{
  "arch": "vit",
  "model": "sound classifier",
  "dataset": "acted Russian speech (Dusha)",
  "train_examples": 26041,
  "gain_aug_db": 6,
  "time_shift_ms": 50,
  "n_mels": 64,
  "hop_length": 320,
  "input": "log_mel",
  "spec_augment": true,
  "win_length": 512,
  "targets": ["emotion"],
  "num_classes": 4,
  "norm": "layernorm",
  "norm_position": "pre",
  "activation": "gelu",
  "mlp_ratio": 4,
  "head_dim": 32,
  "fused_qkv": true,
  "bias": "all",
  "qk_norm": false,
  "layer_scale_init": 0.1,
  "parallel_block": false,
  "inner_norm": false,
  "patch_size": [64, 4],
  "layers": 8,
  "width": 256,
  "positions": "learned",
  "pooling": "mean",
  "register_tokens": 8,
  "label_smoothing": 0.1,
  "loss": "cross_entropy",
  "init": "torch_default",
  "residual_init": "none",
  "optimizer": "adamw",
  "lr": 0.00096,
  "beta1": 0.9,
  "beta2": 0.999,
  "eps": 1e-06,
  "steps": 13800,
  "batch_size": 256,
  "epochs": 135.7,
  "lr_schedule": "wsd",
  "decay_fraction": 0.4,
  "final_lr_fraction": 0,
  "warmup_steps": 1380,
  "weight_decay": 0.2
}
Rows from block 2 of a small sound classifier, named by matrix and row number. Rows with one number belong to one neuron. Each number is 128 + 32 x the weight over its row's rms, rounded and kept within 0 to 255. All counts start at 0. Numbers have three digits each.
After each neuron's rows are labels from the 100 clips, of 14848, where the neuron reaches its highest value: "strongest on" is what is common among them. Only what is clearly more common there than usual is listed. The data: acted Russian speech (Dusha).
# fc1: MLP up (model.blocks.2.mlp.fc1.weight, 1024x256), inputs 86-171
# fc2: MLP down (model.blocks.2.mlp.fc2.weight, 256x1024, transposed), outputs 86-171

fc1.754:125138244118117125141110147126169122135143150157083119086110170150086154135169123149160174113156090016101110070099112132114098188147080113150105120121083101151124139110108127107122111207145131166116213128134161092103081088129159118145051158094122094116172145
fc2.754:108131205129164151150171159160147123107108067138092089201143126142131111165160087128121102129056100126183138125151195154127138132135167144140158072108090143063081055152127114141153133081132112141153080132083072122165118155134167137147189064125146134120117090
strongest on: emotion: neutral

fc1.730:126124117122151145171097200124126070189125117101093083164138108118108115138093122128201048149094127145146153059186146113103139151092103146160170143126109126154098084131098116152111064126094165090154156052108141159118173173139116159111143158142071152144131108
fc2.730:140127111105127104162108133194165085192133136164111123134160120101161162146135147139132089086095159138125119166123122144111106102157153166095096156077150121058154186020181135122160120125104097175162202118146049195133139136136082175178072133055152138173150138
strongest on: emotion: positive

fc1.551:141178153163121108133074150156204142177155138151085101105100130141113126136122081149171124129119135090095091123158108066128107147145097116127078128127105096115135121105092140151123094147120138115175221102155117118163081144166157121113114144141118118140105143
fc2.551:101124125178071128114214122110152153114154099169110130124166101069174132128193109141125151088154064107125129184133104086131095152150119155119108128099069182167175150103176094122142161127141085148133101167154130044032127098111187098130164114110165052115123145
strongest on: emotion: positive

fc1.24:091168136106077071127178110093131065196111115138114150120136122142053118137129152145138104118119142060118144120160110105103092143187190172140174115133088114155139122126105134140159165134159113121122089069121102103176155075157148070135158163071145150055163153
fc2.24:106134090094104118129148121169122158137123115211099134073084147118206100155126096084172095138178086149126094109129155105123125152146109200110139185145149149103100024092050116088145107127129132151166167145174183127120173129127138162143109129149220137128111110
strongest on: emotion: angry

fc1.175:092157106086096156117120168084176155146190122147126163143106164112107149152143096107168121154132142074155121102122090087150094161127154144131026130151076148163149088110119132167131121153162151126169088094086161084173106105132140111141110095095152118105151157
fc2.175:095115169184102146163128118166107060147131134142128074094070130150145130137208130099138171116085140150135117133158148118162117111158097165128109105118117100133094086132135182116134075182076098219153178115106086111139104097106150121162144089148184080115078150
strongest on: emotion: positive

fc1.259:149178166205169120126101168150093119181110123109081168162153112161132118117093091126130132144170135096060203133117117141156140172125085118108128129200134113101112169067122122138147097156141144113161126138132174148167073127128154091090128147124143134103111142
fc2.259:107144079106096152129174152111149123066080140143158140176154120091108105165112147148091134096103101111072098124173084120119127149092152156126144129091136169218123172173110104147125119173129129163098091149117094099112137139147165145150128192092099050115106195
strongest on: emotion: positive

fc1.156:073216100161118111128133213072136105184129142168161107173109146101137140150124065170140084104131138108116103161136155145148124169095094125051117129145167163123171149078167165081177131139128151093125189078128143117130119138089155108071146176140147180139178137
fc2.156:170111092122180149140099116046150189111114166072127143100137124135164189100114165085168141170163133123098141073080194156115134149123117087148104116127089137170127089161027164131071110173129178120126159121116111140106099173202154165146156102193090111149080113
strongest on: emotion: neutral

fc1.452:112143119177155107130062162156163118192126123144136125147133068183079106127161095097146146149143113139146168129141139100161201173111089123117156093146174140065143019089133158100116120176144121121115165092112148136130168158080087119163092157124088114144111081
fc2.452:136124057107137127158136148145161174097124110149144145113095111118148129142137126150055080145119143117184108120126196109011125103130170155092118142134075127168081129100071096112153152140043176127145130092145111124150133160095113159153188157161117126070072135
strongest on: emotion: positive

fc1.614:123169098108144101111112191114145128136116148136116102174099140130110092182135098135169077191064136111145126073121148059105109194107154137090149114163112205098102103151118141113107087147123210063167155087141117114124143175106105124098099102101122157111176104
fc2.614:106130118096153131148157120028144175082102097145155141128172150114097109098169088132158149111163067161092156136106092140140171128112143126124126133137135130150133121139125118117157140160176196121142141156143122102166169166129168194121048136167076144141120076
strongest on: emotion: positive

fc1.720:141116081159122116175131170149162103092056126156097097152161163135103109135163063123149122120076081086100105081152083077105117142085056151134141101106155149170140106108085143105080147182133148067127135184123100175101205153121163156171056114168165091110147111
fc2.720:140148052179155147098121109171119158150144141173154110112146144135139145143082166051197083103151114137188115166093105100110141120082140116166137146061167093067100077081123131138161117093119117087087128111106168107089123092145103153181110141080084195123121103
strongest on: emotion: positive

fc1.93:130173159118083121178106096099172148079145117150096139101153081140128224168166146075115125127137090078165145075136043132147110155183162144162038174168128115149100165126126168189153107160159158096158165102179142109117107131175085092105118179096091096116114097
fc2.93:146104095137159099148147104207122138072165110142143124096134126122162168119065198151127147168115093131109138122130095098089077107126169128163099124074149094182102149138083071130078056177142106189123136142116131090152159038103134127119117153144127103170031146
strongest on: emotion: positive

fc1.0:140122161204130135066103102160147184169148126101153140056126066165126137116083141108121149107172123134103136088109111136104167129119099083138072151129072119059121131110088102125136082110141083127153147106136147136109082063174188125187134099157132129121057080
fc2.0:162104098132139139175095142109136143127113115055107182122096133138126147153071182134106100115124132124119152157136147176127091122167120128145108173145115146206056149116127144132166100160156113135160123146104131180152132113174070129165143088134130170087129166
strongest on: emotion: positive

fc1.361:097133144131108160127067109081128063145104089153170139124105121179093139096169116070190100168180110124129158105084094086134162229126122116143117101112113115074151098120149108111092125135151153118127152149155111121088136156139174147148110114138132085128135089
fc2.361:141115128127205125136081134083111160095088160084132158132128139164124129120170137074115174122091097122131094137129135136114133156100110114128144119145107130148112109162061127123110151145047187200122126143121093162122129205142168148160204052164113160135105123
strongest on: emotion: neutral

fc1.119:132127096118118115095140073171139140116092195139146161120183098136047112149145098067111122213116065116071092138200175133123136122114172103198161125093137111106052077156080138153059134136134103101118138127144164107155153103158091098180118136119102098166135161
fc2.119:142115118131122105128120165161138123127116091102129079121109137165165125118186106164135164146100148126114153145094146106079119150140109116081142070091108137163137110155088141128095133157159145145076150111083116131144079143096166177124164173143207128117103065
strongest on: emotion: positive

fc1.599:107160158112095143106128148079100183153103147143071185098187113084097178135129117051160100109139104111126126119136093151167116124140186136190092100143170138103086134100142123135175098167143175120151137141189109181158149125162116118111139187088136147110112107
fc2.599:150134171144127072058120106061110182170135133101116123098157133102187160104076133107128159146174145133116168123105145158100155105097145140132120145167151083155182131085078159120123112110208120140140166101094142175103132141160111134091101109140145124131104101
strongest on: emotion: positive

fc1.400:158163162130163157101129111143181127142144107049081158103147092135086114144115115126154128101121128124145121138129150087103180136150134098150107148131152139060115062123187083156126051146202100150095151092079169122091164186148114106168106153110129174122123105
fc2.400:166099140183127201166075118190119151099135123112255075089121149105107141106125111197140111133126163138113142124131131129125136131119134134135118109065178101116112132072061101141086105119105113112167169163080049093110143088158122152208073102161104049195088125
strongest on: emotion: positive

fc1.110:095155124175119121103113111110149149149172188153096106134168179122126149111123098083167153117153080123139134143159114119119120234151171110087103149179082123135157116109087154090107123121177149052142143138184133153147112150103207173083103133122127180131135107
fc2.110:134143173121103132171086185122141145140097115060160166077112145113184100111117102177170136134129187111072171088091132151112183143125114126127079127144122144116194119136102118123103157099052126198136157128135098100124105138166146126108116137104132169184104082
strongest on: emotion: sad

fc1.595:093133084196150111174204137125112079142137115116157124135138082138107169098101113178129120114118099143095139108169114109108142165126165141093062127144130114166111190087059139129128074131148144077148096152124157119107169112114130118085098099174110154157158185
fc2.595:165120105135123157131033126172094161160152142163072122112153138139169128097113144089154177184175153147142132152111093100146143097134104127138166103130139109125153130128084088144163132124137092155129098164103083131149088155103148131141128115065178076099067155
strongest on: emotion: sad

fc1.432:134172099124131072019080111167165095141126162132136147175160127149091126141136154131126083192112097098113120125147091067127176159110185119137135133124144102094092093109180153142104076164135075081106106048140147117164125144115102070124108127118078110138123031
fc2.432:079158187107146061079144068128162058124144165159152145091155131116129129126147191060122163097129161116086124129141123097110111147148136104114135125099047185135196096166177135101160111143107066164072115109246172088108149131105118057076154169091134128108130122
strongest on: emotion: positive

fc1.17:136154123108140122132129124124112078136159145123166100156154158106080129093117120139181132159090129092140165121121112146155160255129147143139113119162117102140117129126186171144086135144143152096132129080102116141164117132113194109094131156158136143128155111
fc2.17:120129121138089159139131168074097075140169126115141192114132126134169130088110162158107141091147179119083149129103148186138168134144100127115094154206128155116176131170158126126096150081102127175120142138123139098101048132135173098081135108127117211141102149
strongest on: emotion: neutral

fc1.325:116156109166127143138113141130125068153090123142064178110058155129114170190144104069130127165100106131142097046124132123133171163180113145113161188164111146103054128119173141162117176146111099088118120150123125128142117148123077130168098148084168178091192096
fc2.325:094131084129089052139094157131123082160123116157148176107127116118127056073129104140126165104110152139086098166097119181115154070120103142120131094072117158126160149114166074109144135119116125126131145160206148123155162094146157161126182140110193118108100137
strongest on: emotion: neutral

fc1.95:104134122138118175086109097098096117108109140139123139137148189118117197125117125134176115163083132095039119109164044108154097164099169067128107096124127127121055136155086102178084119125138143106183161111143136112146133138148163119097120107107151143121111143
fc2.95:134141142094031164101163169148143139112163080095113106120066159120149148109160148118138151097073176135094155089118132234095181162143162145198122193100091099168122155145141160146068130104163109179134136122051056126138136078133169147133152099154119144128133165
strongest on: emotion: positive

fc1.638:121186134125119181101144198129152155108173111116093132158158106070072144130132109111132096107142159062094190093110110110126063134165151092170132146132142107060100111150149140108105123139152108157137176144170134112163159160144138144155102213096114181132104131
fc2.638:104122111118055156181098127089140103062138112137130111102030118125126161148164176178204113153117120124153114130190181127151111134137170110147102176168155125129096058184122116148040049126144159192171129098065168115062160155164120120159141075114040183136140199
strongest on: emotion: positive

fc1.359:108128146120198103128110090173167111136110144170095158135110153166034147101137158126100186153166108069127117044139150125084106157141151150177120131126058082119113058088138136152074103161162088122182139099120140136169125073158191124122125107127165133100052162
fc2.359:142131122098145172131063064081136136106129087140125096184076138125119099108096112121121108161113097142187107185141130107073123071135122142155138123122097146114092120178160066126144121065056089164097109112103151133147128173159145127101210106091129080136052090
strongest on: emotion: angry

fc1.369:129112113105115116063144141072126150202195104179120102130157119098096144116116107093145113148179142109112154118156134107171122148185104123129131074143077135098088097130133099122153111134131145123169144108188146115137152166170166127081148117151118108102103114
fc2.369:183129153153194127103116075152136190093157162115213080104107140159138153107038135155134167121166134149139149111101112168139100116119184130156113131118110102140175150136126184153124110130171078100116125116137109096122134109128185090079138114142196102127155120
strongest on: emotion: positive

fc1.502:109187177117136171103125100138140093099108102141125102118133136153141200154151094123148139123119117115148156083144067136102128124154143137163074192189089161122101156118166099160122038113163103157137120080116181101154145099127147070120129149068083054094106110
fc2.502:126150135149060121108136164119157097126194116187113126099092121150216119118154110132181108167130085139160134117122124196104129069155139132166151186104125138138147129163111167113136177095074102166082161101091119120120168096122107109153115109076155148159100127
strongest on: emotion: positive

fc1.647:135125120167064129173141111077125160170110115107088182088195111118093176158108101098159117118058085134162109090113063131159137143135127167126074114132153172141073126142118065224114089184154122149164128092080150166123185164211106135191056094113114104081145119
fc2.647:145107096143143166066148160167127165112127124099127130138131162111164205140126137161106137099111155123087152113050092103135114137108114089132091126068155113215127177106084096102128079191205092179099191185112140112152062056117137153108031122123100114144083157
strongest on: emotion: positive

fc1.283:097176094149163120140145158113130140120111148108112155159126115075131162147133101158147129127137129082141105142131094089084089213127150149109161147147094164111096133061119175132112145203106175082145106133126173117128145174123166132126141134135165155123158147
fc2.283:131115106108106132156148149138107126157157167171118100144128110093155149106187177137128104155127179134146164081082104148104172158105116127143161161115135106165107143187105109134136165160123107111173093085110045180210091108117121179199106139095057132133152124
strongest on: emotion: angry

fc1.208:124126143134159122137120142122126111144101158156186133144145107191128137098124090117130166168101118130115138148108113092090131255104111151162126148151078137091141093130117171111040132164121176085084144124143134206131123099107157159137123144145148119167130138
fc2.208:116127141115084127133107113077103113115122107141135116126128113133155102102177122107121124131121132125109121101125152129119150138116121141167146138154133149135105144189023128132089166109101191198139157138142074094062158144149130098127220112200073117143140126
strongest on: emotion: neutral

fc1.226:122143125159126122066090132118119121186105130121061155138156084135126135155130114057130087149157109130102133115123133050209110141148113140146151116164165166072094132072085111143132096161168174106143113170164174110151114175134083115112137116143132124130094065
fc2.226:130133160150081116078121109196138150130156090173119096127131128125148131112139114189154162109121104125097112209140072120157090128120109139120142145081102132130207138107156073112159129128110153145083117101189125089068150057096144081141157148097141024132176105
strongest on: emotion: positive

fc1.522:119174125146067184149127181145137107123129118167157107141162121131082172152145091156151045175067089100075088125132102068110086171113142130108144113082114207110076165145112156121076128192121120143129137128134129120129143161124143167165118217126083081155137123
fc2.522:137105104160156071133139142099149121138135098177119114113107135115135156114081142122095135074144166138133144153143205137183087065109141085097157097087168131178169099136172121130185108101158137088094143125143116114136111121123141187136189127135109188083120124
strongest on: emotion: positive

fc1.338:039141127167145091113113133194148122117196095158188130061130106122140140146154134122155100130112145159055159096135092077108109153117158141076157090141105160093137067139214097128136091132120135161185139100128157051123143109130155151131134121103159112137133099
fc2.338:154142105177131134158165124131174014146105161110124138142104120159107101103123119139128130186119113106145153098153136084113085119148137102137171114114105144140123118202135132117071092152147024132035154157108136109137176125104148104089092167106167130124141127
strongest on: emotion: positive

fc1.560:109136183138138151108173186121173079113100089099087128163128163118110098177101050138159042107060126163050155136174091136179130117109155107113064137111158150131111166131115097099154115125114192130134156147149112154114238146160094104163126182124083174143170116
fc2.560:088117155161217080158145132071118105216087173081125114174122107148151123164060131087160138094141106111087114123160181202164115148128077138121166069130095175092141089137102116132147209046079156121139103138101155150152101189131173123107096098136153199077159091
strongest on: emotion: positive

fc1.349:135152134132096136164105188129131088118140136125093117134122122171144201139165115113125151102121134068113114056103053108124111159136136106163090147147094111135141136103112144178121067181211178092173138070161138122170096130150140093124103159080082136130066116
fc2.349:173109091151198107075158145152154065105144184090140150075191125144174151112083144132117128137123164131048148128123153111108147142130119098122103100134112142153123165088107146100074075198125133230108133178065052099173120108100127147123099103114190115158055097
strongest on: emotion: positive

fc1.306:131117134089134107092094128136133196141112118107139134090174102173088131139123127095159115147090104148079081130186126120160086168054186100115139076162137170088138123086122135100151082156120155101120125103118157157145131099099153133161106130150126123163122072
fc2.306:154110095196165109147147152177138082076060144068151164155162119173136055131135106160111148115075081117130101122120169076098092153116101135124155097099147126163125159093125116112086158180169128143114114161129043204139131100136144127153102116157166100146187101
strongest on: emotion: positive

fc1.756:121139100128097136046064141102139162154142092181175102137138116091145186154095133101159087154070138133140121146165075134125077167092150081171154180119140139047103080131167120133087155099122132122137148100209138143202127137139132128120116155108091103184147089
fc2.756:120155097139210121119159164126080110142154135093156111149084117152184139140113154213107161144149146144130122112137157091118079118114138089110190128141098129194112142182138100112097075182182093118116082137095180063092108122093150096019132130113128133118156186
strongest on: emotion: positive

fc1.267:129110118117131170078126135119138115131139086077154166137149079135164156150073072044136136091107094182137081108155110113141125094125119164141086121122148159100138109143173106155116061125168092079110133133144200131149140159146133148169073144118126142138065093
fc2.267:109127092126025104127064146149106177178117119179101108118105188108153101103130107132136086188174166122100142133118100148151108090141121103102185099095196067099106072112118127122096154093118127200204136138095096111155111105138097107134118093115129122141124145
strongest on: emotion: sad

fc1.248:088092204115150156130190117097200139124138081118129077084065105103114193174081132128120095110149116153133165113133110151159130110162122146109134116158135157191177175176139158143124087152155105092096105100090163178075146142152189094150141179135114141059144138
fc2.248:155094131135143101125163193180120112159102185152107161174177099119159070126140108150149096108129102120093118173108125116176153126093093104131139085050166157109098155124099121102160156148096140161123134171119069189147157157164097144167109164104036161138121125
strongest on: emotion: sad

fc1.550:129162111119126079090173179140147137095149174106087160108131177091084123216132117089133173154063106082110071083160150143126086198144192095086145087140152152113111045150126121120152154168178086076174077102158094114171126122123149164141164168117170188113127116
fc2.550:142132135134093139113157132114134180115117093134151119134149130136138146115115116144202058129132153137084192133098049129196105131108181097137068127142169105115119160126105159121145069103162202115135190139153131104147132114140079156118054161100097139105093086
strongest on: emotion: positive

fc1.580:112152092148147127092103149133114152169099110135067155062114145094160162155133101083120142198144110093144105142083133055141098168093108095125144181167114130096088142093114102180109093157174125095127077111145179098149197093119093162114152123100106117154159145
fc2.580:139123131092102096103204123147128160060165134148125088151132080125110154109109160147119192088158108113095129144150108137171068163138126074113140128176135147155199128145151109122150134165171170088093143157159140157142089096096148114092125160091079123157115153
strongest on: emotion: positive