Rows from block 4 of a small sound classifier, named by matrix and row number. Rows with one number belong to one neuron. Each number is 128 + 32 x the weight over its row's rms, rounded and kept within 0 to 255. All counts start at 0.
Before each neuron's rows are labels from the 100 clips, of 14848, where the neuron reaches its highest value: "responds to" is what is common among them. Only what is clearly more common there than usual is listed. The data: acted Russian speech (Dusha).
# fc1: MLP up (model.blocks.4.mlp.fc1.weight, 1024x256), inputs 64-127
# fc2: MLP down (model.blocks.4.mlp.fc2.weight, 256x1024, transposed), outputs 64-127

responds to: emotion: angry
fc1.5 [145 135 119 107 136 135 117 156 107 125 104 144 155 203 169 188 122 123 111 123 176 157 114 130 117 180 164 160  72 151 121 100 185  89 113 154  86  80 129 144 176 189 111 139 129 171 140  84  94  95 109  74 136 107 117  91 116 129 142 168 108 129  91 122]
fc2.5 [114 218 157  92 109 132 195 130 176 131 101  60 109 112 129  84 144  59 152 105 165 136 162 126 152 106 117 126 149 148 110 140 110  80 134 188 141  77 111 153 100 179  84 125 182 121  90 120 139 142 101 178 111 150 135 136 206 133 104 110 139 131  83 200]

responds to: emotion: neutral
fc1.428 [109 129 146  86  99 128 135 107 131  12 138 160 169 244  75 160 133 121 115 114  46  77 111 121 160 138 133 157 131 176 116 128 108 140 156  96 165 144  98  99 165  50  97  88 106 165 104 111  75  86 130 166 125 140 148 136 155 120  81 113 108 100 115 126]
fc2.428 [179  90 193 110  78 136 167 113 149 134  71  87 150 123 146 124 103 104 146 141  85 141 164 101  94 162  83 146 140 139  94 117 147 139  76 127 159  58 155 128 112 144 132 127 124 149 100 124 146 124 190 136  81 124 100 134  63 141 159 115 128 172 231 137]

responds to: emotion: angry
fc1.272 [ 94 103 103  83 176 102  85 140 154 143 106 126 117 152 110 201 120  85 124 116 121 148  94  89 144 115 158 121 141 100 157  84 158 175 173  91 133 103 158 181 137 162 150 161  86 121 112 160 124 114 136 137 163 164 106  85 103 104 113 136  94 111 144 107]
fc2.272 [141 215 123 168  98 140 170 163 207 121 114 100  74  94 132 126 137 101 123 145 152 135 147 126 144 112 105 120 185  96  69 131 118 162  92  90  80 140 122  78 119 126 102 113 135 145 122 142 153 142 142 109 121 183 134 139 242 132  73  93  93 114 113 142]

responds to: emotion: angry
fc1.334 [ 84 145 108 105 133 155  91 145 120 105 135 144 128 163  79 111 127  83 100 126 140 143  84 120 120 117 150 206 139 139 180 122 124 145 202 166 109 149 153 136 104 123  89 142 108 107  99  73  54  61 123 146 134 153 112 127 157 147  80 168 121 158  78 164]
fc2.334 [129 108 137  86 129 157  94 143 142 184 104  99 120  87 133  80  89 137 150 143 106 152 145 119 114 138  50 133  90 123  78  92 121 161 122 144 129 102 146 125 113 173  97 158 156 167 138 145 116 187 121 144 114 103 108 142  85 142 121 186 155 119 159 101]

responds to: emotion: angry
fc1.317 [149 154  83 105 162  87 129 174 128 121 122 169  73 132 123 156 172 133  67 102 124  63 130 130 147 128 119 117 168  85 173 139 127 117 111  79 174 118 157 166 114 129 119  90  90  98 109 129  97 150 155 123 162 138 120 124 125 138 133 160 138 128 157 130]
fc2.317 [130 154 135 151 116 135 168 139 111 100 169  76 211 111 158 145  91 160 154  71 159 139  96 173 103 117 113  78 154  98  87 132 105 111 119  92  69 169 106 121 106  20 110  75 143 157 161 179 158 138 129 105 145 113 165 138 120 124 135 148 108 141  93 105]

responds to: emotion: angry
fc1.418 [158  86 117  74 159  86 102 118 165 126 122 131  91 116 121 147 172  99 133 120 160 129 128 222 136 146 106 168 119 156 114 212 134 181 155 158 154 146 222 110 156 188 122 161 139 126 113 117 135 138 137 127 148 118  79  65 209 173 166 124 128 138 111 133]
fc2.418 [112 105 132 135  81 105  53  94 122 105 125  88 135 151 141 154 122 188 115  82 141 138  92 153 202 164 116 111 190 176 108  22 139 133 130  93 140 176 163 141 104 143 147  64 103 167 132 161 189 135 176 134  93 163 146 117 116 176 117 159  79 140 143 141]

responds to: emotion: angry
fc1.93 [ 90 158  50 107 164 127 111 108 155 116 134 171 109 176 111 135 166 121  63 122 125 165 143 200 175 176 113 120  86 109 145 130 144 106 104  80 151 126 159 132 137 148 135 118 109 142 128  70  86 141 130  88 132 101 109  99 121 120 100 133 111 126 139  67]
fc2.93 [ 91 118 149 124 116 122 152 141 147 150 198 168 151 127 130 187 141  52 137 149 120 145 176 156 190 149 162 111 112 120  57 163 121 153  57 113 118 133 124 151  67 197  91  89  43 135 153 111 185 109 169 156  87  90 128 128 114 120 128 118 110 179 118 122]

responds to: emotion: angry
fc1.380 [ 96 128 102 105  89 154  84 156 102 157 134 108 149 134 146 188 214 109  44  70 109 139 151 120 144 137 141 101  52  62  99 160 164 163 109 154 124 145 181 118 191 144 196 181 128 168 109 115 112 124 124 133 178 137 127 120 112 164 162 115  95 128 153 138]
fc2.380 [146  94  80 105 123 119  91 164 112 122  96  87 119 136 149 141 117  58  87 115  80  91 178 146 200  85 166 128 153 148 114 198  91  91  87 142 196 128 157 116 129 130 194  81 107 128  79 119 166 109 172 121 100 135 185 123 120 170 128 128 100 103 181 186]

responds to: emotion: angry
fc1.399 [125 121  59 153  84 151 131 133 103 139 178 119 127 124 162 185 149 117  53 100 124 118  80 109 167 123 108 146 158  98 100 157 142 237 182 133 129 113 128 111 135 127 115 124 122 170 104 143  60 115 125 121  93 125 151 161 170 175  93 172 149 142 160 128]
fc2.399 [ 61 200 171 169 108 133 140 157 153  81 151 134 172  95 129 158 143 117 102 148 168 107 132 131 160 115 169 156 161 130 139  53  85  66 158 141 104 115 145  82 179 116 173 145  96 124 115 151 132 141 152 121 134 131 144 142 156 109 136 167 165 164 122 137]

responds to: emotion: neutral
fc1.707 [122 119  57 109  86 159 151 105 195 156  94 224 145 184 116 183 169 135 103  81 101 116 141 127 148 149 118 160 145 135 158 145 111 127 199 126 130 133  98 153 121 138 105 154 122 150 114  77  71 127 180 147 137  98 103 144 110  84  78 108 150 123 136 140]
fc2.707 [159 133 105 106 119 118 114 124  84 115 127 110  89 174 131 121 165 144 136 105 143 113  99 138 109 145 144  70 134 159 104  76  94 184 141 110 123 178 129 119 146 157  81 136 170  94 110  99  76  99  75 122 154 174 107 129 100 151 137 103 142 162 107 124]

responds to: emotion: positive
fc1.421 [191 105 117  85  94 157 125 145 117 166 149 153 130 126 172 205 176 116 139 144 142 111 132 125 129 109 187 154 132 149 140 138 123 118 161 176  91 105 101 158 179 151  89 176 104 155 168 140 130 140 105  90 146 135 129 103 148 146 111 201 133 103 140 146]
fc2.421 [106 115 165 125 113 133  92 136 115 145  53  74 145 103 107  89 111  94 160 119 102 141 145 158 132 192 100  72 105  93  70 146 128 113 137 102 135 119 119 158  48 179 136 104 176 159 119 153 203 154 164 157 107 147 101 133  65 158 156 104 116 131 175 127]

responds to: emotion: positive
fc1.622 [152 103 115 146 125 142 131 108  95 100 128 186 180 180 145 167 111 108 122 132 149 154 120 154 141 119 100 220  86 128 151 108 143 211 137 124 107 107 135  99 114 138 149 136 117 147 151  86 133  98 194  67 139 138 114 104 134 158 107 144  66 153 141  80]
fc2.622 [153 135 148 145 104 126 117 173 130  99 170 163 107 114  95 122 155 140 130 139 166 151  99 105 104 127  67  81  81 121  66 177 111  91 122 152 117 146 168 162 130 124 161 134  99  61  76 123  92  99 122 143 170 148 159 123 112 156 250 130 111 122 126 107]

responds to: emotion: positive
fc1.315 [106  65 126  84 193 160 109 164 143 170 125 153  58 132 123 137 100 129 117 146 109 110 123 107 160 130 178 152  87  97 142 155 139 168 112 114 197 140 141 108 128 145 161 112 102 115 103 112 113 122 167  73 157 132 112 113 150  84 116  99  97  61 196  71]
fc2.315 [135 135 181 176 104 121 118 162  94 155 164 195 126  96 139  95  98 121 127 155 126 121  76 132 139  99  94  82  54 139 130 118 143  91 100 104 109 132  98 172  71 202  97  99 107 110 129 135 108  96  73 175 103 106 100 121  78 127 155 120 126 118  94 100]

responds to: emotion: angry
fc1.331 [147  86 138 122 142 145 139 140  79 136 119 111 139 163  86 104 218 139 104  80 117 128 164 123 183 135 213 134  82 158 126 186 137 144  87 127 171 107 136 145 147 101 110 150 139 127 112  88 133 133 128  67 156 148 123 110  39 158 125 119 134 134 154 110]
fc2.331 [ 84 156 147 142 104 115 153  96 160 114 104 164 116 146 135 153 149 127  95 133 144 127 133  71 108  81 141  71 150 150 130  51 105 173 184 128 128  88 102 117 148 122  63 115  87 107 141 154 145 131 156 131 140 146 114 115 216  94  77 147  93 200  94 127]

responds to: emotion: positive
fc1.41 [170 147 123 103 146 142 151  70 181  87 108 224  98 138 112 139 177 100  70 111 129 117 117 155 104 142 110 162 113  90 158  91 147 150 176 167 105 134 124  94 172 121 139 163 114 158 178 147  87 121 148  84 170 154  97  92 111 150 124 182  78  85 138  74]
fc2.41 [113 121 102 167 176 118 120 118 138  79  93  80 191 117 122 158 164 109 108  93 106 121 105  85 155 139 179 112 194 119 126 132 162 122 148 118 128  74 110 105 152 102 158 125 135 172 181 103 114 144 194 145 135 141 132 131 121  98 132 164  86 118 171  90]

responds to: emotion: positive
fc1.70 [152 132 134  90 121  86 158  63 178 100 125 105 140 158 108 183 165 104 107  94 125  98 144 121 130 124 151 131 120 134 169 157 141 136 164 181 124 172  74  48 194  61 102 112 154 124 136 123 112 146 133 109 132 173 128  77 142 167 122 105  82  94  97 142]
fc2.70 [ 92  86 159  92  77 148 114  88 130 133 103 124 154 137 145 181 141 116  76 100 129 109 139  46 148 158 128  83 118  99 130  94 179 146 165 150 148 190  84 143 103  89 133 131  96  83 110 156  89 149 129 152 109 124 115 122 100 112  53 128 132 135 140 112]

responds to: emotion: neutral
fc1.605 [142 120 152 140 114 113 109  97  94 151 112 160 127 137  97 158 135  72 115  84  92 106 150 142  94 118 119  72 117 113 102 140 167 173 135 131 119 113 135 158 156 134 121 128 135 127 181 121 107 141 134 131 132 142 100 103 142  94  99 118 113 158 129 104]
fc2.605 [135 105 117 102 162 161  77 130 102 144  55 136 153 138 141 166 114  72 171 156  97 108 154 109 123 149 181 160 117 108  64 140  62 144 150 119 145  69 150 116 128 127 124 167 110 212  82  92 171  59 111 180 119 155 150 132  91 144 157 135 177 170 170  93]

responds to: emotion: neutral
fc1.665 [167 107  95 105 119 137 150 131 128 151 117 154 108 172 102 189 176  36 139 114  66 144 113 180 208 125 188 167  90  75 119 122 118 105 128 150 104 108 110 128  98 127 115 142 105 129 171  84 120  64 153 105 148 190 141  89 129 134  72  92 133 106 142 173]
fc2.665 [ 70 127  89 176 109 122 133 110 172 177 153 147 142  58 127 136 138  63  96  94 130 131 183 116 128 110 176 122 157 118 102 191 150 164 141  93 121 101 131 154 127 179 143 153  50 115 144 119 152 157 112 174 129  91  91 102 149  72 132 154  74 154  86 108]

responds to: emotion: neutral
fc1.229 [141 111 122  91 147 114 169  59 163 110 100 137 119 154  77 133 106 105 110 104 110 130 169 148 190 116 139 146 125  92 118 172 120 107 134 160  87 103 126  92 135 122  96 116  92  96 110 100  76 146 131 112  91  85 126 128 143 145 143 108  67 120 119 119]
fc2.229 [102 175 127 141 110 138 101  86 101 100 154 125 116  64 116 114 106 123 141 105 121  94  96 101  91 115 107 165 179 128 130 147 159  93  81 120 147 164 137 154  58 105  98  93 125 130 158 136 184 144 130 124 107 121 142 112 167 113 104 137 111  96 141 121]

responds to: emotion: positive
fc1.382 [116  89 105 114 148 161 124 127 129  90  63 118 172 126 104 146 106  76 130 150 141 137 129 133 126 164 114 114 144  52 142 161 148 162 146 129  95 119  91 109 126  77 109 147 128 148 167 134 102 139 168 166  84 138 149 143 139 136 118 131 114  99 104 113]
fc2.382 [159 138 161 110 139 120 123 102 111 144 171 156 109  83 122 150 127 182 133 113 138 140 129 104 117 143  34 179 135 115 165 116 177  74 141 121 108 130 153 131  73  67 124 149 160 118 159 132  53 153  46  45 100  64 148 143  81 146 137 155 150 130 130  83]

responds to: emotion: angry
fc1.374 [130 107 118 158 120  68 107 159  98 160  98 122 128 156 117 137 145  80 152 103 134 103 154 131 205  70 179 147 124  25 110 115 142 166 109 123 134  83 118 155 192 148 117 137  74 121 153  96 127  94 155 160 178 162  83  76 181  52 110 157  89 120 128 116]
fc2.374 [147 148 101  98 164 116 149 115 125 130 130 110 114 112 157  80 161 135 139  99  94 100 147 106 129  98 125 164 101 189 149 172 150 107  96 147 173 105 158 155 124 102 138 107 148 103 159  97 139 135  74 169 143  98 138 124 197 107 100  82 169  73  10 159]

responds to: emotion: positive
fc1.443 [108 177 129  99 170 150 154 118 169  56 154 168 214 153 125 128 111 181 114  83 117 100 123 134 129 142 137 137 133 104 116 104 121 174 116 122 103 131 112  83 208 150 168 113 176 176 155 121  89 103 174 111 147  60 124 133 122 134  74 134  64 122 110 122]
fc2.443 [168 187 157  79  96 121 146 138 113 142 114 117 159  88 131 148 115 109 132  95  82  99 172 122 166 120 105 154 122  60 142 140  83 125 134 119 141 100 154 121  90 120 176 117 159 161 120 111 102 149 159  90 146 141 187 107 117 172 137  79 115 137 148 143]